Weights of a small image embedding model: arch caformer.
Rows from block 2, named by matrix and row number. Each number is 128 + 32 x the weight over its row's rms, rounded and kept within 0 to 255. All counts start at 0. Numbers have three digits each. After the name is the row's rms in percent of the matrix's.
# pw2: token mixer project (model.blocks.2.mixer.pw2.weight, 80x160), inputs 0-159
pw2.0 095:118123108107134167142166111119116145047139131102125163061097127195132159133150146135161100111087142112142132166087123114193117094173126073105094089099045108161115150122107148145165135175074163123133120099178112094111128114118161078110097076173113142148127066126193131139198104144115170204164077122117084109142087161061121167100146111140117073123155144127094083150130125156129144101153120176093136095106133161130114134124056121134103103122141219136106149141095092134103115051105162
pw2.1 106:145110165055161147094094080166184162093139119165128187076117097136150142127087064094180148092116096177081146170123130144130117094139105110097128130156128161147127136176071156113136149081203125097176113080091180155115087112109126132189151109138100109162162151129129121125120120115098157107142148136185092190150139122146135148144119149134131091178145152125145112139122105136172111095142167075114124074134129158092107134083246130130197158098127080129077104096083121113125082088118065
pw2.2 094:135115148166122117172129151095101109106124086102146144126069097131108128115173135117129190177067103137078130128111119173121156102075127122098070130058162092146128116147128108135127161152095140122153230143092094113122156125075184140201133119080168185098071092100165085146169112112137135160133167143059118122073150053169139104110152080217115119188096118119101151114147122112092153126120126137112127132118126079155164144164097146100136130127128113126130082153165144124089215149078130
pw2.3 099:149130108139188125168095084170118137163103157143097146152097093087165130116106141095062066135098073082158188112165104124109119132114098119131130150134114088101093166062151065126142103110070123158152090131137159199091150130164129195121132102055143103178157143164196115200162134123145130120132133092147134144104107159132177130162118156155110125166123164194152155156181141158108132130138107132142148102139129051088152116190156155121162127100114111179133128090166125101080127218093112
pw2.4 100:093105152164126159111092134208176109111075082113138187153101167103118179121092180114114199145136178124111122144136103074142131125074071135135112091170180111086160136139164171138138158152182151098141138162128122205093203174132175164142133082119111090136138115105140134131150110115115096130157140115114112165146125039079121095157154090162107155120108127106144161093145193130131127138124176147122126095163166114134185164127122152104094124158145158201136042159130110115154086146081092
pw2.5 091:158192110128217140105169117212111178147092145125086143127120162160114111123170094143146084062185139141159117165158136125110049193110098129123131129146144088117102165159082107092088166093077157089083190132105125155163170123158136154087130168095099136141107091101092053111096097124092139122098167153082122129113127116124161126204115142071189081145118094095129146102097096132125193107134129156101085108125139113118142138135170139109120098100123124093147141059127085090100155109153146
pw2.6 097:130144153095163147073120168201060159167146145114128106063083145128153105125159080135126132080107111082176106177077125214106169132184122137121155170169143144152135151192078174103100115113175108119104122151175132078128096134107144145129143109147179108117119141114139105121130176128127192130098142142159172182158133094154165138120115113055145126134108144094133184146143096135145125121160111164159129112138153146121135147039144143167218104054126214145111138079130109114097119118144140
pw2.7 098:179068071139126131109101212110046144090127122147172140100056154135163145143148103141179127146095108161151170135128157107117108119111155110158159098141132121182140139094124173175112143136133120073103135114159148108118102105182143186085096121159121095112155086091146084125121027099086152153126195115114092194118184125118153137082107112101117151120122102168096117123150135125098116137133159107121136142113141153117109081058126178118043144159048063147130146177110111154100098127126147
pw2.8 099:087081137175155156191085117134116158107111109068123137164144192139154134135122107041141092144182133112115086126165114161136123124098134117147140108155104081169168154091091156095184141167110156088087058147147148114081165105079125154116098154108140151116144184085116091108107116090103191134110147174124134128047058120080180140130122135108134200096165161127138129110128176169159146155113133197195111104136136133201117083148116206144096084125117135149129147140139113112133105111130098
pw2.9 097:152080110115120111126121121147136137172161118124119129161094123171096108097133149075126129142131149198139135145103190121119158168104119117093164153149136122119091073098134140133113154120169112160071159157161135122122210132074104192162153159130095152144092106124122153124211100121113085120160146107108077152137111141134203111119121154069139062139101115116121143130131200094098173154146116075095131145118178083164150160093091088070211069121167223112144068095129142163151146120115089
pw2.10 107:165093146138130113172105132127154104149133149148122060098140150123104171124121062099135097141159086107114101117166160201147150115097077103134163056092177174144135165151128070137160092127135158108079154144093107118163172058084128117161076108099110105128129109172148172094141151126133177126152130164082110156112108124172221139117162134149100135137118085157156135154055191149145135086162203063126060138140124129082111098095154143114177145079157147123104130092176134136144118159074110
pw2.11 100:163113122116088102117107124101063110070161198137167108076134109140135094140141104171123154120175104131158113042106130102155190142054131114091137135145145121147184140125131060133086121108159119078156127083088095097147073101129115095181118105135114149124169081133055123108179099143108131106153120091094148084139179139111168112074143131132118183069136123068125083128170073138165126165160116176136112153149160081109123089129156098108186121139179088138137152172157135107185064131146148
pw2.12 110:133105129148107109089154156161127137125101106139161151073134057143152139185191129138126147171063119193245174119102110134119206159096108168109123103125119122117145180104111163117100156128153162135131099086095108082167115115230101146116098059066175189113125132135111102141172154077159168182127151125088141111131193111110092129153134141121129087097117113107160112144132135125123112155146122122090122156170139099115114093087115136087129172114114206175118153124174156091130161097120132
pw2.13 100:102129114089179090176087127187114105147106157086107093104220124152152125128125131151136117099161128129159116072112115100171099137165102173098145108142131155127046132143213121160130120114108159171063116159139184108133141148141131117132110092163118164153144099044098116169102133124119114119098130090127095110142097147128082124129121120172144168105140153092050146090081154112137139177169096103108144064096097165085132142147113121093080106129145145238142168170190127103106082140087111
pw2.14 097:108159181173181135129116075187051147131141116061099128127115050124143120083147109137125122161104161056152164123120176112113147115133106140092098135160106085049095079173113137169173114188132150135120153198155080125134137107085154125143159046067143144130147166184102073126115167148143077110130106157108161100114138135092134132124126124119111134196170118150107131165123184147106143055160121154137155131099094089095173122120182169173163105128149127128124128152114131175099140121133188
pw2.15 100:124151106182073097130112115138114136130104142102099106162125120087180138159088123211076165175069122165141174161123128149148065127167148147098196159081154130109119106092118088142118122128119170086162109195114152126062144160199111128091124142180090108174118145103149184140081174152152089151099146139115146130125069105084072173142122182101153200212134139141155145135123072086089116157098115085116154108128118113157114116115114115058146142162099124180123117129141108116112114175139171
pw2.16 094:122150141126175104070105135137064113161138149103142113094112089139160111158184144137105095150125126171100134073132128073149125139170088104142138090124127129106122073151116055095116159167174108146128116104129113148130167111073155140141119179157034096144121175142104136165143075112112151128089113141102159151078156127144150168137111092104066159147040155142081147144104170124133094144098148140165115119159120180204113105199129111091205143168079084122193130160051087129134116131102125
pw2.17 104:148119087096128140201132160164102121128091117080167157150164132169149133143198153110133075135173140089118120099183148141140137139161131149112157175130133098147088150173174157161186108171164087143108102082092118111084173143163164082116157129144139124051107120059132057155131106133123159143129131122073060123119077146136158136141129108108194113173115148173175096156086160148076100154136156147115136125086123168121174174092075088050155068131149090142140133124146108133122122175072106
pw2.18 090:105072124142165118107115184195086118087111095123138132056141161134133099122143096128093172036149120157174118169132114091144149139110152112089159114134121128126149112185059113124157152152123118120099128148156162080134044061129143155164190157134099112115167171135098153113096124130090088097074123066168090121111136114174174118107208111119118120110095112070136102170091083152145140178151177119089154122175132121197140138151111153115085166077176149114163147132134146093111072149117125
pw2.19 097:186077134043114141173138184158078096160123112194100140123107117093180184114059107189101118098147132073098152156151147130094084102110152150144146105204090123151144128117113137064124116133138113132060168130089112099089153107113108123070100110135160135119114145091125130082119100134071149102125133110112147136114085082118163115144115151109195108118106121112124182140142124102112087161133168117100140078176135092115117076117065143171056105142096095151152161165091131162168069093110183
pw2.20 097:171177145138194153087122151157132119120130126088086111061123104132123132122149134117057127163095099235139149124072138171146144028161121145178136144105178058072130118140150112133123158138126088166063139068102122050144127083170121133187118125131096144125115099051097089137134113128132121093165176118156152099132172078105156138165094089081140084190129140090137127167136114142151126164150147143115135113170128162128117093136137108123138106095135103096150110112158124158167108138144051
pw2.21 095:138164102152215127109062115125118140126103091160161147138106122085130103105129161098080050116102143062138160148139153146140073092161094106158151122105156116157072137127141144117212136146105153164087101160162168108108079114137085129140155110152151122130133156081118129132101117136136093103166094188148168139121137130052131108104115121107114052164123116149123165100076217092130082101120108134146092063175096119149127123080163176097057119130155079148188119073142133176117088129152117
pw2.22 099:105168169179102121112123140161138095064164129181091131150127137097143153127177124183122140090112134144157125090097115089100100141158131111080047171145169154155123108157133115163151142122220178139097127176143049102088111096181156153072117192148158126090156093181117116141114146121150135208089145104129126092128114143082111117100131103103121115137115074126144105148119141092100125087114141128114149104050118083149160113163120083136163102156098020123136097167121091159122176072138117
pw2.23 095:100130131168106184167106130158112112109085122113139078117144106107112142136071166150076123157152131163115184170153167144134125152119137105122154163128135154104140115058120130133101095141163072121084122126179165158085157163083164163169123156052159152112143135182212119110092089120100141155131134135101130133093112025176120143143096119074186175134157141113112167124095112107095080186115124146105126087173159084126049108182103121163148054152127071130135149100107156135117064124136111
pw2.24 090:118125152071173115124085105086096110089180184113117141132113137129090117148203188072134120104088060092067114104083130146118170147069137054174114168105158111151128127124151074140131076101080098104085161118116157133140140076037149141071114099150148151125156154082090152128163175110098153138136134123096178101099132116112120135113163094160113154136158192047131150119172113115145166124135111138114130127145103125153148104168183097167129150128084121136085112132092193111085127180105092
pw2.25 104:137177126124169128103120135059122073092099170113133141144141104115184131117099100131148124175106144087103122137128129100145176092127080078063080104146057109109119168190172164123156116147125163086144134115135091133158124116111122031144100103137112130158136162169081097134063174113115065070179140109104123074124115158132129114064184090166148161120107162140109113083148103120118159121118109097130114146130140172139155127092083150158180031118159162181102107112104189158142111183152128
pw2.26 095:071122191111198124160103140139103152117164064141117102157076138128124132139132092131090165103197098118119124167129127200120125142139158138109181153133139134137092175181097196120255109108090066130161133150132105128142168087067141150156129097179186143147150160107165182108112102167079112127123082104132183124121175109128104148136090155118153154153108109143184087101137131114112159093132173161132131121178136103142118096150119172145149168164154114102097134082112152084123167166080102
pw2.27 107:105116175131093129081215145179127160144126124165164143145087132136137179129122131158130115071158112186197157087182105123113187131112116153122118103118172125134144074116080112150154150112121154129111112147134128118165091109170123060109108161049134148127114163166140175138138134133144103181144107055151173140111169072126116111100086141062140144058182125153038114096169151153163124094165113145069133152152132187137149153114137170147113158132164116116091105106131148138139073085181175
pw2.28 105:154162139129122094108143092110071111166132146060122147113130157097182085108043161091115131113122117136097115150094141171120172089153132094106187177091149145108107136179071143105139124122124119167158162094102078140145102125139106146121104098170143136172107187107125084088143144072188142117157072114118196106102124131141128125118176127140107148106093105122135131168124063162100157146109048137191103144116150140106158107155115109128065166050085222083166115080118151146169172120119113
pw2.29 104:122109120121137128090118119127121064180164110142166154098132096161153136125114213080195174098147159160084142187161127115127086098124117180137144176091168135102121121122148162132077084108162120156135176203161186066209104146118120079132109208089079097140102116112163178147143141108134120128079142110115108152133054122110151122177158134156141136105125109130150105119113120060099131134124136165113089094115156168130077074068106122127122134164089093155101148101156153115165151101140053
pw2.30 100:119136160149105112134073141156164102111112139090134164095141150138155100099130112117169161171118137145134157077185123205082044099077111162112109120123157092121120141159130108120134118120108117155056121141082118084073109170149099118130099161110126137185147061125120147176148161119134130125139150152186164150108169075101058153123129076186127184146140062156085160175103190114121141129144121107118101116147160088136160205117103178120214140100074113142109103145107197132139168144148104
pw2.31 106:178139158136113089134197130144119092151109192183168107170114144127146112127116099176135139142074151113131065057218091109139163100116087195224063140138126149162089182159131093121106137155125082172144101160082091098125119090139150176156113119077107129167114147147096160089141158079123173125126104108116098162130112173117151112149104158146128129117095128170124134095170129092178141057128084136172125129144156125091182155086116130116107075079082141112102186115130132175142147133127134
pw2.32 102:096131096118143130035191130118082114120098170168160078142144103134057109117138168096059132200103106152184182107142146083127149093153111114102129069138073144080086114132094156144091142120096105108111117140146100155087126142158132092114108152133189130140104173092161116149154171141108075123117159137177175173104169112133107123162094100118123136188086094238119162139114108127123133149134132103078150124145107093174155159053120152099049101142150087156106148087113127124129138114122131
pw2.33 100:167174119100095098073078120119177127091154133122114121105135136128118091112159121133119155157209171113139169180126168165135144146116092128130085139122152137151152130109140076070109148111046108091120139189132137130129071132093091135114115160107103116132106049162125106100172162105091123133132177152118093191124102143092158072160119137126117189134139082164106133123056105125158090162143096124083141145139151091152141087085131111160099171178071228124119135148090086172164129112142045
pw2.34 102:131134141160135152141196088103120134124114112156149142136143092124114106160140171138210086139202112124186169124115138096158145149141132089071091125073174172109179118171097107151153098091243122137138118070123119156123086116098183129106126074153135141183092100146153105111149149122091091149101131163110126151134128143156095166072136116199104109113141117160176140122206130102092125138103077130071133150145120127135149077195106146156102182141171183139132192148095155133177113145120156
pw2.35 097:100132077171135144162139153088075191158138141140110088127092136135115105125158164100201142115128158111131174130172094127119138130124189142157185182080078122148093130087140129139152141072183077087162113158133105186141172177119107097123128145123140128114145121153179114091130144114181183168124172145068185175084102109097066147108112093116154182097122155167138140155168168187110132174092165174091159138104139128144113104081098099114128160139123202196130116189165144103106119129165105
pw2.36 103:163138106105123115064160101179135139165159108113148097115137102144179168149141167114155116138182102126108133153147131117182061129168157110152110079135072114120097076127064110177183148104181149140104170105144129111155129076189111062104125109102120106128098108131119157142130110168125134103141112050163161132167086132087105126118159132028147182134146118152090168108054118142092106168136177103120151079125123120185105075140149103119148153182107137126187112122095077206145126123105172
pw2.37 109:156149102116150157180081135156111113054126159143143159081137080128085157125105152139146149177118168147136099118114141083119057102066057095154153168076133108140123194120162111161126192094135100144121141152159131133140118122086104126102130155164117136081122208100158174101184082146174126134151100140110177123101136076157136085116124124177152087147146132139089118115094140123115149115073098125108118184217139096113138188146063159110107113055114170100193091121119132127089150111116174
pw2.38 087:157130172073166160167068109126150067177112137123138147056149168153129132118150055079121058128094089171136141127188136070111174135093168124135121109161101064153123100070145144142096097139159078119127114135137170110080153121121115087120120163086144145117129135116145104197117193121142159125067181040171124110173103133185112108169155110140116112152084140092096146127106147181106121166126157099171079083099119145110139131159102126133101107127080134116166129086127162147133097204131100
pw2.39 112:104140137084105147138184092123136103160137148104125111167123071145128105132175138096105075126093211076121104111081170094123140199181148063091135155120069126141127141160145181125139081126073157128111177152122117157070147172084087145125113093146182160167137140118093132146118130117177136121112072112122109178130078190125075129101153131111129030152179121134155129112179124149131133070146108156110128127070143103125073121063124140090138143146157099169073112135145158162160191162131149
pw2.40 109:127162107174117193167152069160158095171155078177117164146181094109154150138165118112125102143058151126135097131134139093183098131098115152085147111116105063141133136144123156117147147163158141128137143148120141096129125056147082104167087138113131150070110142186134098143142181128124136132140092119153106150103156090166074189136103136168151095104138116060136103090156120064121142110156109092099126077155118115110176148214090094084110123060147079107108185049151101120158189154125163
pw2.41 101:086142137083097100085138155119175117138107101106085156197136090138179101081155143067128119166135117110181101158122157141117138074112156137052130202132133140132147087105213128132140131151138108132159098100134147149084076167103092093115118060129147094149116133091066117184111117098117131102147075070125178087107164120122092110189147079066095140182156113161201125096104118126149105136146143069150134107074127130100084114124137125153123092121115154181164197120151089136110101155125082
pw2.42 108:140099112172138165119152175159130105141074164170169144093157171187171115101126113156148154085179136151150100151170109082162172133119116125136180112098074175064155161128146160131153155135129127120138142056128165134141141121119155112196093070169128133112151145094104153141088129140105116136201140106150149078131201160139095126117120096152090146084115153179104131167142184092157150152165150119130145114131164113124123125118073195204149082076182065083135097168154153171098107135092081
pw2.43 101:105131166109155094090154117134161109133182112063100111153165135137126145107099118112050132127089090123082126150123178174134166097130163075080156149193062122111137198180148137122109157172136104138086093187158137101148172095134116119093130169098199160109120240118164074160155180139122102091128153092169153097111148099177102117118076116090164107135134149175181172140083131122108104128147092130142151141116132119108179120110138106117086142091111200116135134115164110104115162173106170
pw2.44 105:093134211064175149065144103147136136071142072142111078126182135095101094091043090113157089162114123107118128128133166101111115152129117091118096211196105121115121146162188135137120107139120126117164106167177137213094128133157133124123104087146136121122140113144074086071101169137121105122106139110148130119165119118121145125134135143114131133086133170095162082081170126103163066122081098146094133086115130206108155121138107087193152086062170105131144139156157139108123064142172147
pw2.45 099:121127099144148142074100137120140105111117118172062096104172129162178158093129195106079020166152103113098096151100153093176145113133110090145167148116094125083124162037135109155088123152123099101174133047172119126121196089095128112158116162114123128098119126068069126138087149106145146136164124185142184093138111083159141098127090072090106051141117164078173162117148150136097133186116147103138095182131134143172160102124129126124134098135161135114102126089080089132147110141117103
pw2.46 107:151113149113157120177159131111137145116152155145152136142134103173129118131150066088091122186118093171175087096127172141145141065133145083126089163126169132128163152127170060088193140077155180081106116100111112128105068071127136099131126060117123115129141065180158181159174108101104156108149033085124182094107181089107158112095162146097095104094124107089108082142136079101159126093101131067084118127126140120122140136088155124098221127102148126138185122121171122141144111106153098
pw2.47 094:100081136136132165116085129098158154113182169165150164118169047154111101097125090155135144079107082126094132139096100161102101143190102135133156100120159156162115172128122138173106104114109157181112167143144117119126068158147144089112128104127130170118147080142117090179168121105065107144128090102058214102138116125098110109105132169143131108147154123135089135097166103070100088108062140104110102123099098103063083113108065123078159219120150112113140156176101148112107171080137198
pw2.48 092:129126153174111165171143116132156092100141146150137124107187163163187163105145131166087050144144152094130167124161125126103136107175123149059094151091149099125112109168010085158147114108071151107113073168141112132115119090158138146093154114184148087139159145170112117157117175143171106158148153097135076094151102160122090151124077128142114145165136120105131142096126165168145078176093147093072118071097159125097138094113131126175187149140130225102147088142147163142140111158117192
pw2.49 099:112186096126100142178162091095115128094167113144147099167118162152103104146139166176070108117157118099115092126096120125183080135133151125132131126198068109123119160119098114097112138134205175115105103221166084079107127191120119116107108139165122127143125182062147122200099121140174158114155067112074106149102139178156155105200121120175142113098111155121104096125135141141099125163166120114067093157159143094176073102122085155147157055150130131123088127087119096070097112135116166
pw2.50 083:113154173134138095107142139129156177120214129109074136101134152153129165178043107087121172159082109106141126139143178156177116083089208077079101088116151110107110130150136139142073100073061158120122104141122129109116087119119137136114146139111115133173130035148143106148158068094092119140137139114138180147149127139061156125204122087114145151148109095188115120136111085123120073130101133109110162095134077089119111109139096124164206134156147139142093039152086152149140109148125105
pw2.51 090:113077168107089135116078115168112133122120107169068169152126131118159136147114146146170168120097082175118169144126121211111165100089186110085131134180149103127159111083172114167177139119073130111094122091159144101128075126223091071098162152092113183147156048104175107097196125115148188172110128067168149114123110105109152145104148108113104143141111110147156063165103098100165128040125110141146158128145086173130136152151131115152159130120110127128086094170157127145133159092133152
pw2.52 096:119162160074127086133131142132115145086120121042101185082104150103139113040111116138085190071120134112131139136119199136101154135060128131142130124070186131107072139117079110091159117165138115140056113165101183189132083145124111130131085095146155110081137080180150172104099074148130189157092126175140086099177127103127135141117155160165131150122132100154137128131131109091139135100122149151131093145082149102111170075150157114195187150144144089179135135139137131134103118106197180
pw2.53 107:102114134136133155204146093140173141148085121085114119164104078124130103135191122147106125157127192108088080208131157118089122154166130141141120067093080147150160112138105229145102110141076110166131115142080143095103192154103140100163113056111126132086113160109117161148150156098119135148099152184104089129057099199084147167061112133182115085103119100098135146148156104101149141170113133084142082084077108091151132091109124145083123146148138135113049104115096136150121158135119104
pw2.54 103:091141068147141146162117110172054108140136137191154095115147190089121138118104095101131114134126141075086151195173102087169062158187133159158140126126088136105105103141182101106063119138157201117119133130150112096101129126118134102146114192104145139164132126084156146142123212147106136127133155120090162150185106099129130133157148157183132115141137142109147114109124148121117119104083094150170100170085159218059169110190117136150093076088110158109119074132138179091120068139086153
pw2.55 103:095098155107093100145175173126157142082121102138185147161173156106129164117048134164142152126080119161067116143149147122111060142105149152090079190148169126145114146168044158137122131168154067116129151140148148151142166088150124120118138147109139123086140099210153113128067087136125135156126103137118115135122088059101159101104156179167159101124138135070111139118200114137123108078110138179144103090136163179105087138137101116108169106047138038144155164152105077114109143131124163
pw2.56 104:116145100124124141115077121151194139145100106167147098141158136113120135149130144152116142132144076130096154134110151144164095069063137116153098114139167134108091138071158141139147108175136096113193153146143179124159153216110115113130118098140147117185098132093096119125121138134132079150077149097106122154129034114210186081159184170154100141134142125046185149173156121138157117100121122158100177154139136117058141174153138136149102161134181156154091165125123110102136070100123022
pw2.57 097:130145125218159123128114142206083125132123146112104197146135077120105077155121130085098158118184180156098114109143134109171124133186133129131184125151063109105158118113080114101089096158137118175112126088128171117129119124095166111076094140162128103134138170082068059154133097109144080059161099128202158142127154177119157131179158088167142151054095148156118106141082192140164135165150104110139162111142145164122076103170144095112131073162118160112094145148130080151178128148134111
pw2.58 113:182117205090122130099141110087105115152171093132144106119146146104106132118145117146122097161105134186122067092161118131104153172136136103147145101093071134112185180139120155116116148087128132132097146127080070102100116125099132150148156101098101165123120051189081155127132123085089168090178145139152138141175166106103091106145129140151175123099132111121129113106128141136135138108176128114113064145088139154132127027062236148097143147085138059130061129117095098090163135056159099
pw2.59 098:120201091091163110196123071100081190103183138035128156100159133104110138105170146169185151091121146143120160137124122153083148115165143110117181159075141122125121148197177127171118099174147163108176133125163074133127113122083116089171088074147099172150105072128147137126106034134125133134131090112143157130109150142115131180159162113166125148125149132114125081137131142171068138129121111119146109169086118156129088097084074080105087103117127146084090124116134130150166192135182159
pw2.60 103:147111115122130144122155100089157145183153103128164154176141191130115148139177147097082098099142087121138127133157143171178169077079119163200190109157181127082147120130195142167145157128084109147109134129123152112148169150167160161081169172081170107134094154123161136132090132143097070086191194156124153165135147105114130104185137091135061137156168154103121127115120125121142106126105144182121144114150132123129184103090189061123079189143124113164217117129178136084147092103126131
pw2.61 096:148093103145092109132081152158057113164146097143163107131152129100159157160093184151133085131100168107062103109112144163151114113088119155157154096148109132159163117102130122124197140133089124112113142150125126106121089132131183127130080208144139146025116089082113179159135080140102120090112158116129174159139126087137193092132117085179136164136152084129116118119118144148166117134145060156133133098148126104227097092109078098115077173094111115145126067170047126101129157141173168
pw2.62 096:112143138100132167164151127136159128059127106147159138070085207165080121068130122206103189241063097126138148136177151154118116158117151152111170109152116134139124148111133145093099153180144135073108130112119192061121132117141143144104109119106096158090152160100118147174099148117086145133108177132109164132158124108160192051109097192163112153062121114101131125107123104107101155130130143156087178179139170126102138138128076112096133112159096081121190147108156104142100116104110094
pw2.63 105:124184099166141186090112131139144141100157130108105142108178139074161143135094157101091116098093103131150181090117156148131149078165151128114116141082103119097137132174116106078122153127117150068124149088113164131229143133144111123136122102111141115128130061175108118136125103130145110101151044085188158132164112073147041200153109125071099169150146112140170141140146098151113125148153120156125115149121139109115170073125117082204106187116128115102212137149124078095081163072177128
pw2.64 091:140130121115166137140140124121148156080154194078193104136138145096132118138130163131142155173080173150115150088131107128135142161048124118127141060088183153160155140089146124114089205122173094145089128196124181110099136129141143168031145143133153150124078154134084183165169117162150115105068142158131149178115109101109112113136152151129128161118112139098140093094051119111120100105111098100128136120148185076154143098144081080140083119153115197103155122121127124060106192056114110
pw2.65 105:140154161101069112095124130087092115112091100092097119129134155161127121087114161062125091154150146129120096144129145120144159155162085118077123209165165100148076175151145132115122090125137085147120057123114121094085159131089142122120155166134160149166143044161118101181145099135137083153110179176123147111136074140158209108020150154093096125146122160114166100159113146129146186150110101105201088143120166120169063116124126099113175079111118081112114137151081139134145178098100105
pw2.66 097:156129070193144153104139199176071104149133170157108215131071167111138121144159152124134136113135118145049145133126114109133095112117143101145116110092149140188039186116107154095180128154158141084078136128094119104083159133131120159108125082130119148126151183093122165121118085138099121136077089150098148155050189119120086123103151086144153146139133132122196152117090138098117098109105129134152125183115160113188178196122113138163119116164143093109208166124058109149157119138131105
pw2.67 108:162198119139107161139153092100088162097116129136164139112127113111109117116078165081178116126163103119130088068151107152136157090162183143147143152078158189143138169171125096111117157114115151119110217118123039133127101181131118088081083133128139153106151073160106103098104081156160147129154044099142124105156138074163159101114163166129128134174117090144081096140181136088184129071120084152142123127106133170046167120162125151139166104141133081164085120190129099101172109114143148
pw2.68 098:094115137137105107160125122139087175108153144137168167165119128152132192151197100159163095119127092131049114151120138028103128111069125167170156122155125135148125107068124125132159173163093133129123121077128115141149204155181129143105119163128112111071084182172167123154111079139169176098134117157112161126184148103099079106119082117081161089135120111172161162097135155092134138105079098100119138114080148124077075056183167111135132122076155160095203110125142128083147134109122152
pw2.69 094:144141182099200155104089129138144114127119094141121142125121143096105153069156162185177174087132117116116119122165082142088153151091123134184095165075088100152130102187101111121090097177138176121134154109132159155116182130129118074193127180186061138120103061132100096118062080114185161139134149151148096156101176126069111079129186160150137136128111131088093126133148133128125102149128130122114087089091101144136136135195081177114158115120180204161156121125155177085097078120126129
pw2.70 102:098129123112182132114126121119128096131082117195129161088132157210159108149151062132117106117106067110164157120086133111139142115204086172109111116141115184122079144089227166128033142160107139123129071123158171127107119111129163093130079146145117137122156186063187192153103148160078163071110096107113137142114125146082102166184082092165131083081132120134123177169135080110106144121138118134132100164120119140117120157121145085186185098138127127123107150117160166116143125086109142
pw2.71 091:135107173175090091144122136152172092166155135099113105172080112057142079125158155118092147127127128168148133143127135140142141136114157062123196141153080105114088158160070114124091126094094147211144128138111114120141088062097085133141178145164090130144127082147117079108153194087096115160148183156089129121134151131134136146117127110068090131086128144125120090101111117146120130189140188146156141137135151119166157102066107159127197146088129162176049139052166154166149059146088123
pw2.72 098:084121157119235138150157092081111140141142144091102194112156154112182151098157101147194191084153181142136110039133116101129120113092160202106108108135119133092143135172195144139069123140106157117099116187126111120126086145126165147099084189082139096113118141117116082120142120099144120114127109100149106227111162104164078170150152092108103121133114122120139119129163159133135095109118175181162128162157099155169123110167098134146153071138151074135139125116125129117128043141178135
pw2.73 096:114112191132134126130121132169094140093123234071131108118130093108112103144172162112202139152152111135116093063154091137106104148065119146123100060186146080072122170186129138125163141136160119153118130071165145144119135107138090117127162166187104127120103085162121139136148113149080140130132181090160145134157123148095108117125103164105142135070133181184092188117182164111145100182151155136141149130144141133084191159150054134132061106102135095124156137131121129068102185138164079
pw2.74 111:074130129133132123110098109145104139109129112145098139083150134138148130110129101118120054101092114125097103050122091122111132086092123111105112155124114091129093174132195098121160137123186132045130108210135136160135095148129130132111146177101163142178124139161119127186152170126163128102135112123135127200097172168150121123106093121171130175175064121116126188104102077195126124118145124128133094135097166083146104117219103132156188093008125149082112169137181126087139167123144130
pw2.75 088:161087105117081118090147114121080158152159156212108228125100160068090144119117125095052102119132119117120108122134149174088164135086073097070143140155133123131157125148106091087162098171184112107091107124151127061090118128152144152059127120130105137151104096132131156137134186095118085180122118145128097152098156066158109085171111125143150151103108074164082160085161126131113108145119105143130148130096072105170167100184113103089119130183115219147159128106154091119148105127185139
pw2.76 101:179095163105102109153101154135075119119124137218108157182109141166131198123151090168128193134166095143067155082135182125128120096084168155161146083113112101110177182096156140108157108141159120128083108144172085144212120127151126130131130110162090128125147061130106210102085168132108154100152080129189150127137082131115135108143091123130072167151137101158082115092117138068131111099116123099162115152117110134177133087132133139115102146095104239109120112175134093143089127116125089
pw2.77 100:160105141078171175139120118092152122150125136157131132185122147130118159120154150100136118174153129063059142180135169127123104167073124130175185158136076061163079109117159154141118079139160111076178181099133196078130124120055072090126148159119114119143170069125124089187098104148119097102160155144117162115122126161076057103185060145196112146095087092125101136101135120104100082128095132113105167107154139158127070111138126121106191087148168095097106106095115139120115134100124133
pw2.78 102:169087147099127105116161146143071107169077158056119157076157144137113121152120128109109202098182100078150105080128067076120190145103077161130167102155114123131108114172101096132133143097088144129164082127103186134083106160186127153137100153094111122164155190131124154179157193115173154155105118078097077162091098150097180095121107107102157170148098163132116143140173108138108154138133148147179094142113145168191158128110150127081152129150100121142164162127155119104118131057198177
pw2.79 110:122152080112132138088126103185087117090081090141151093092218164129134139097108135084093140150051064158147198151106135157099075110098124111094125131074109168099164145101059135099125077144121197153096149177117105112104145145084119100198109089157127159126122189095087072136062076119147159137143137121163147107125173085173165092164120125174140149141142124113114100147118148129110105114141131130128075118102123171153101094171088176101143125063100178149151170154167107089146142119128114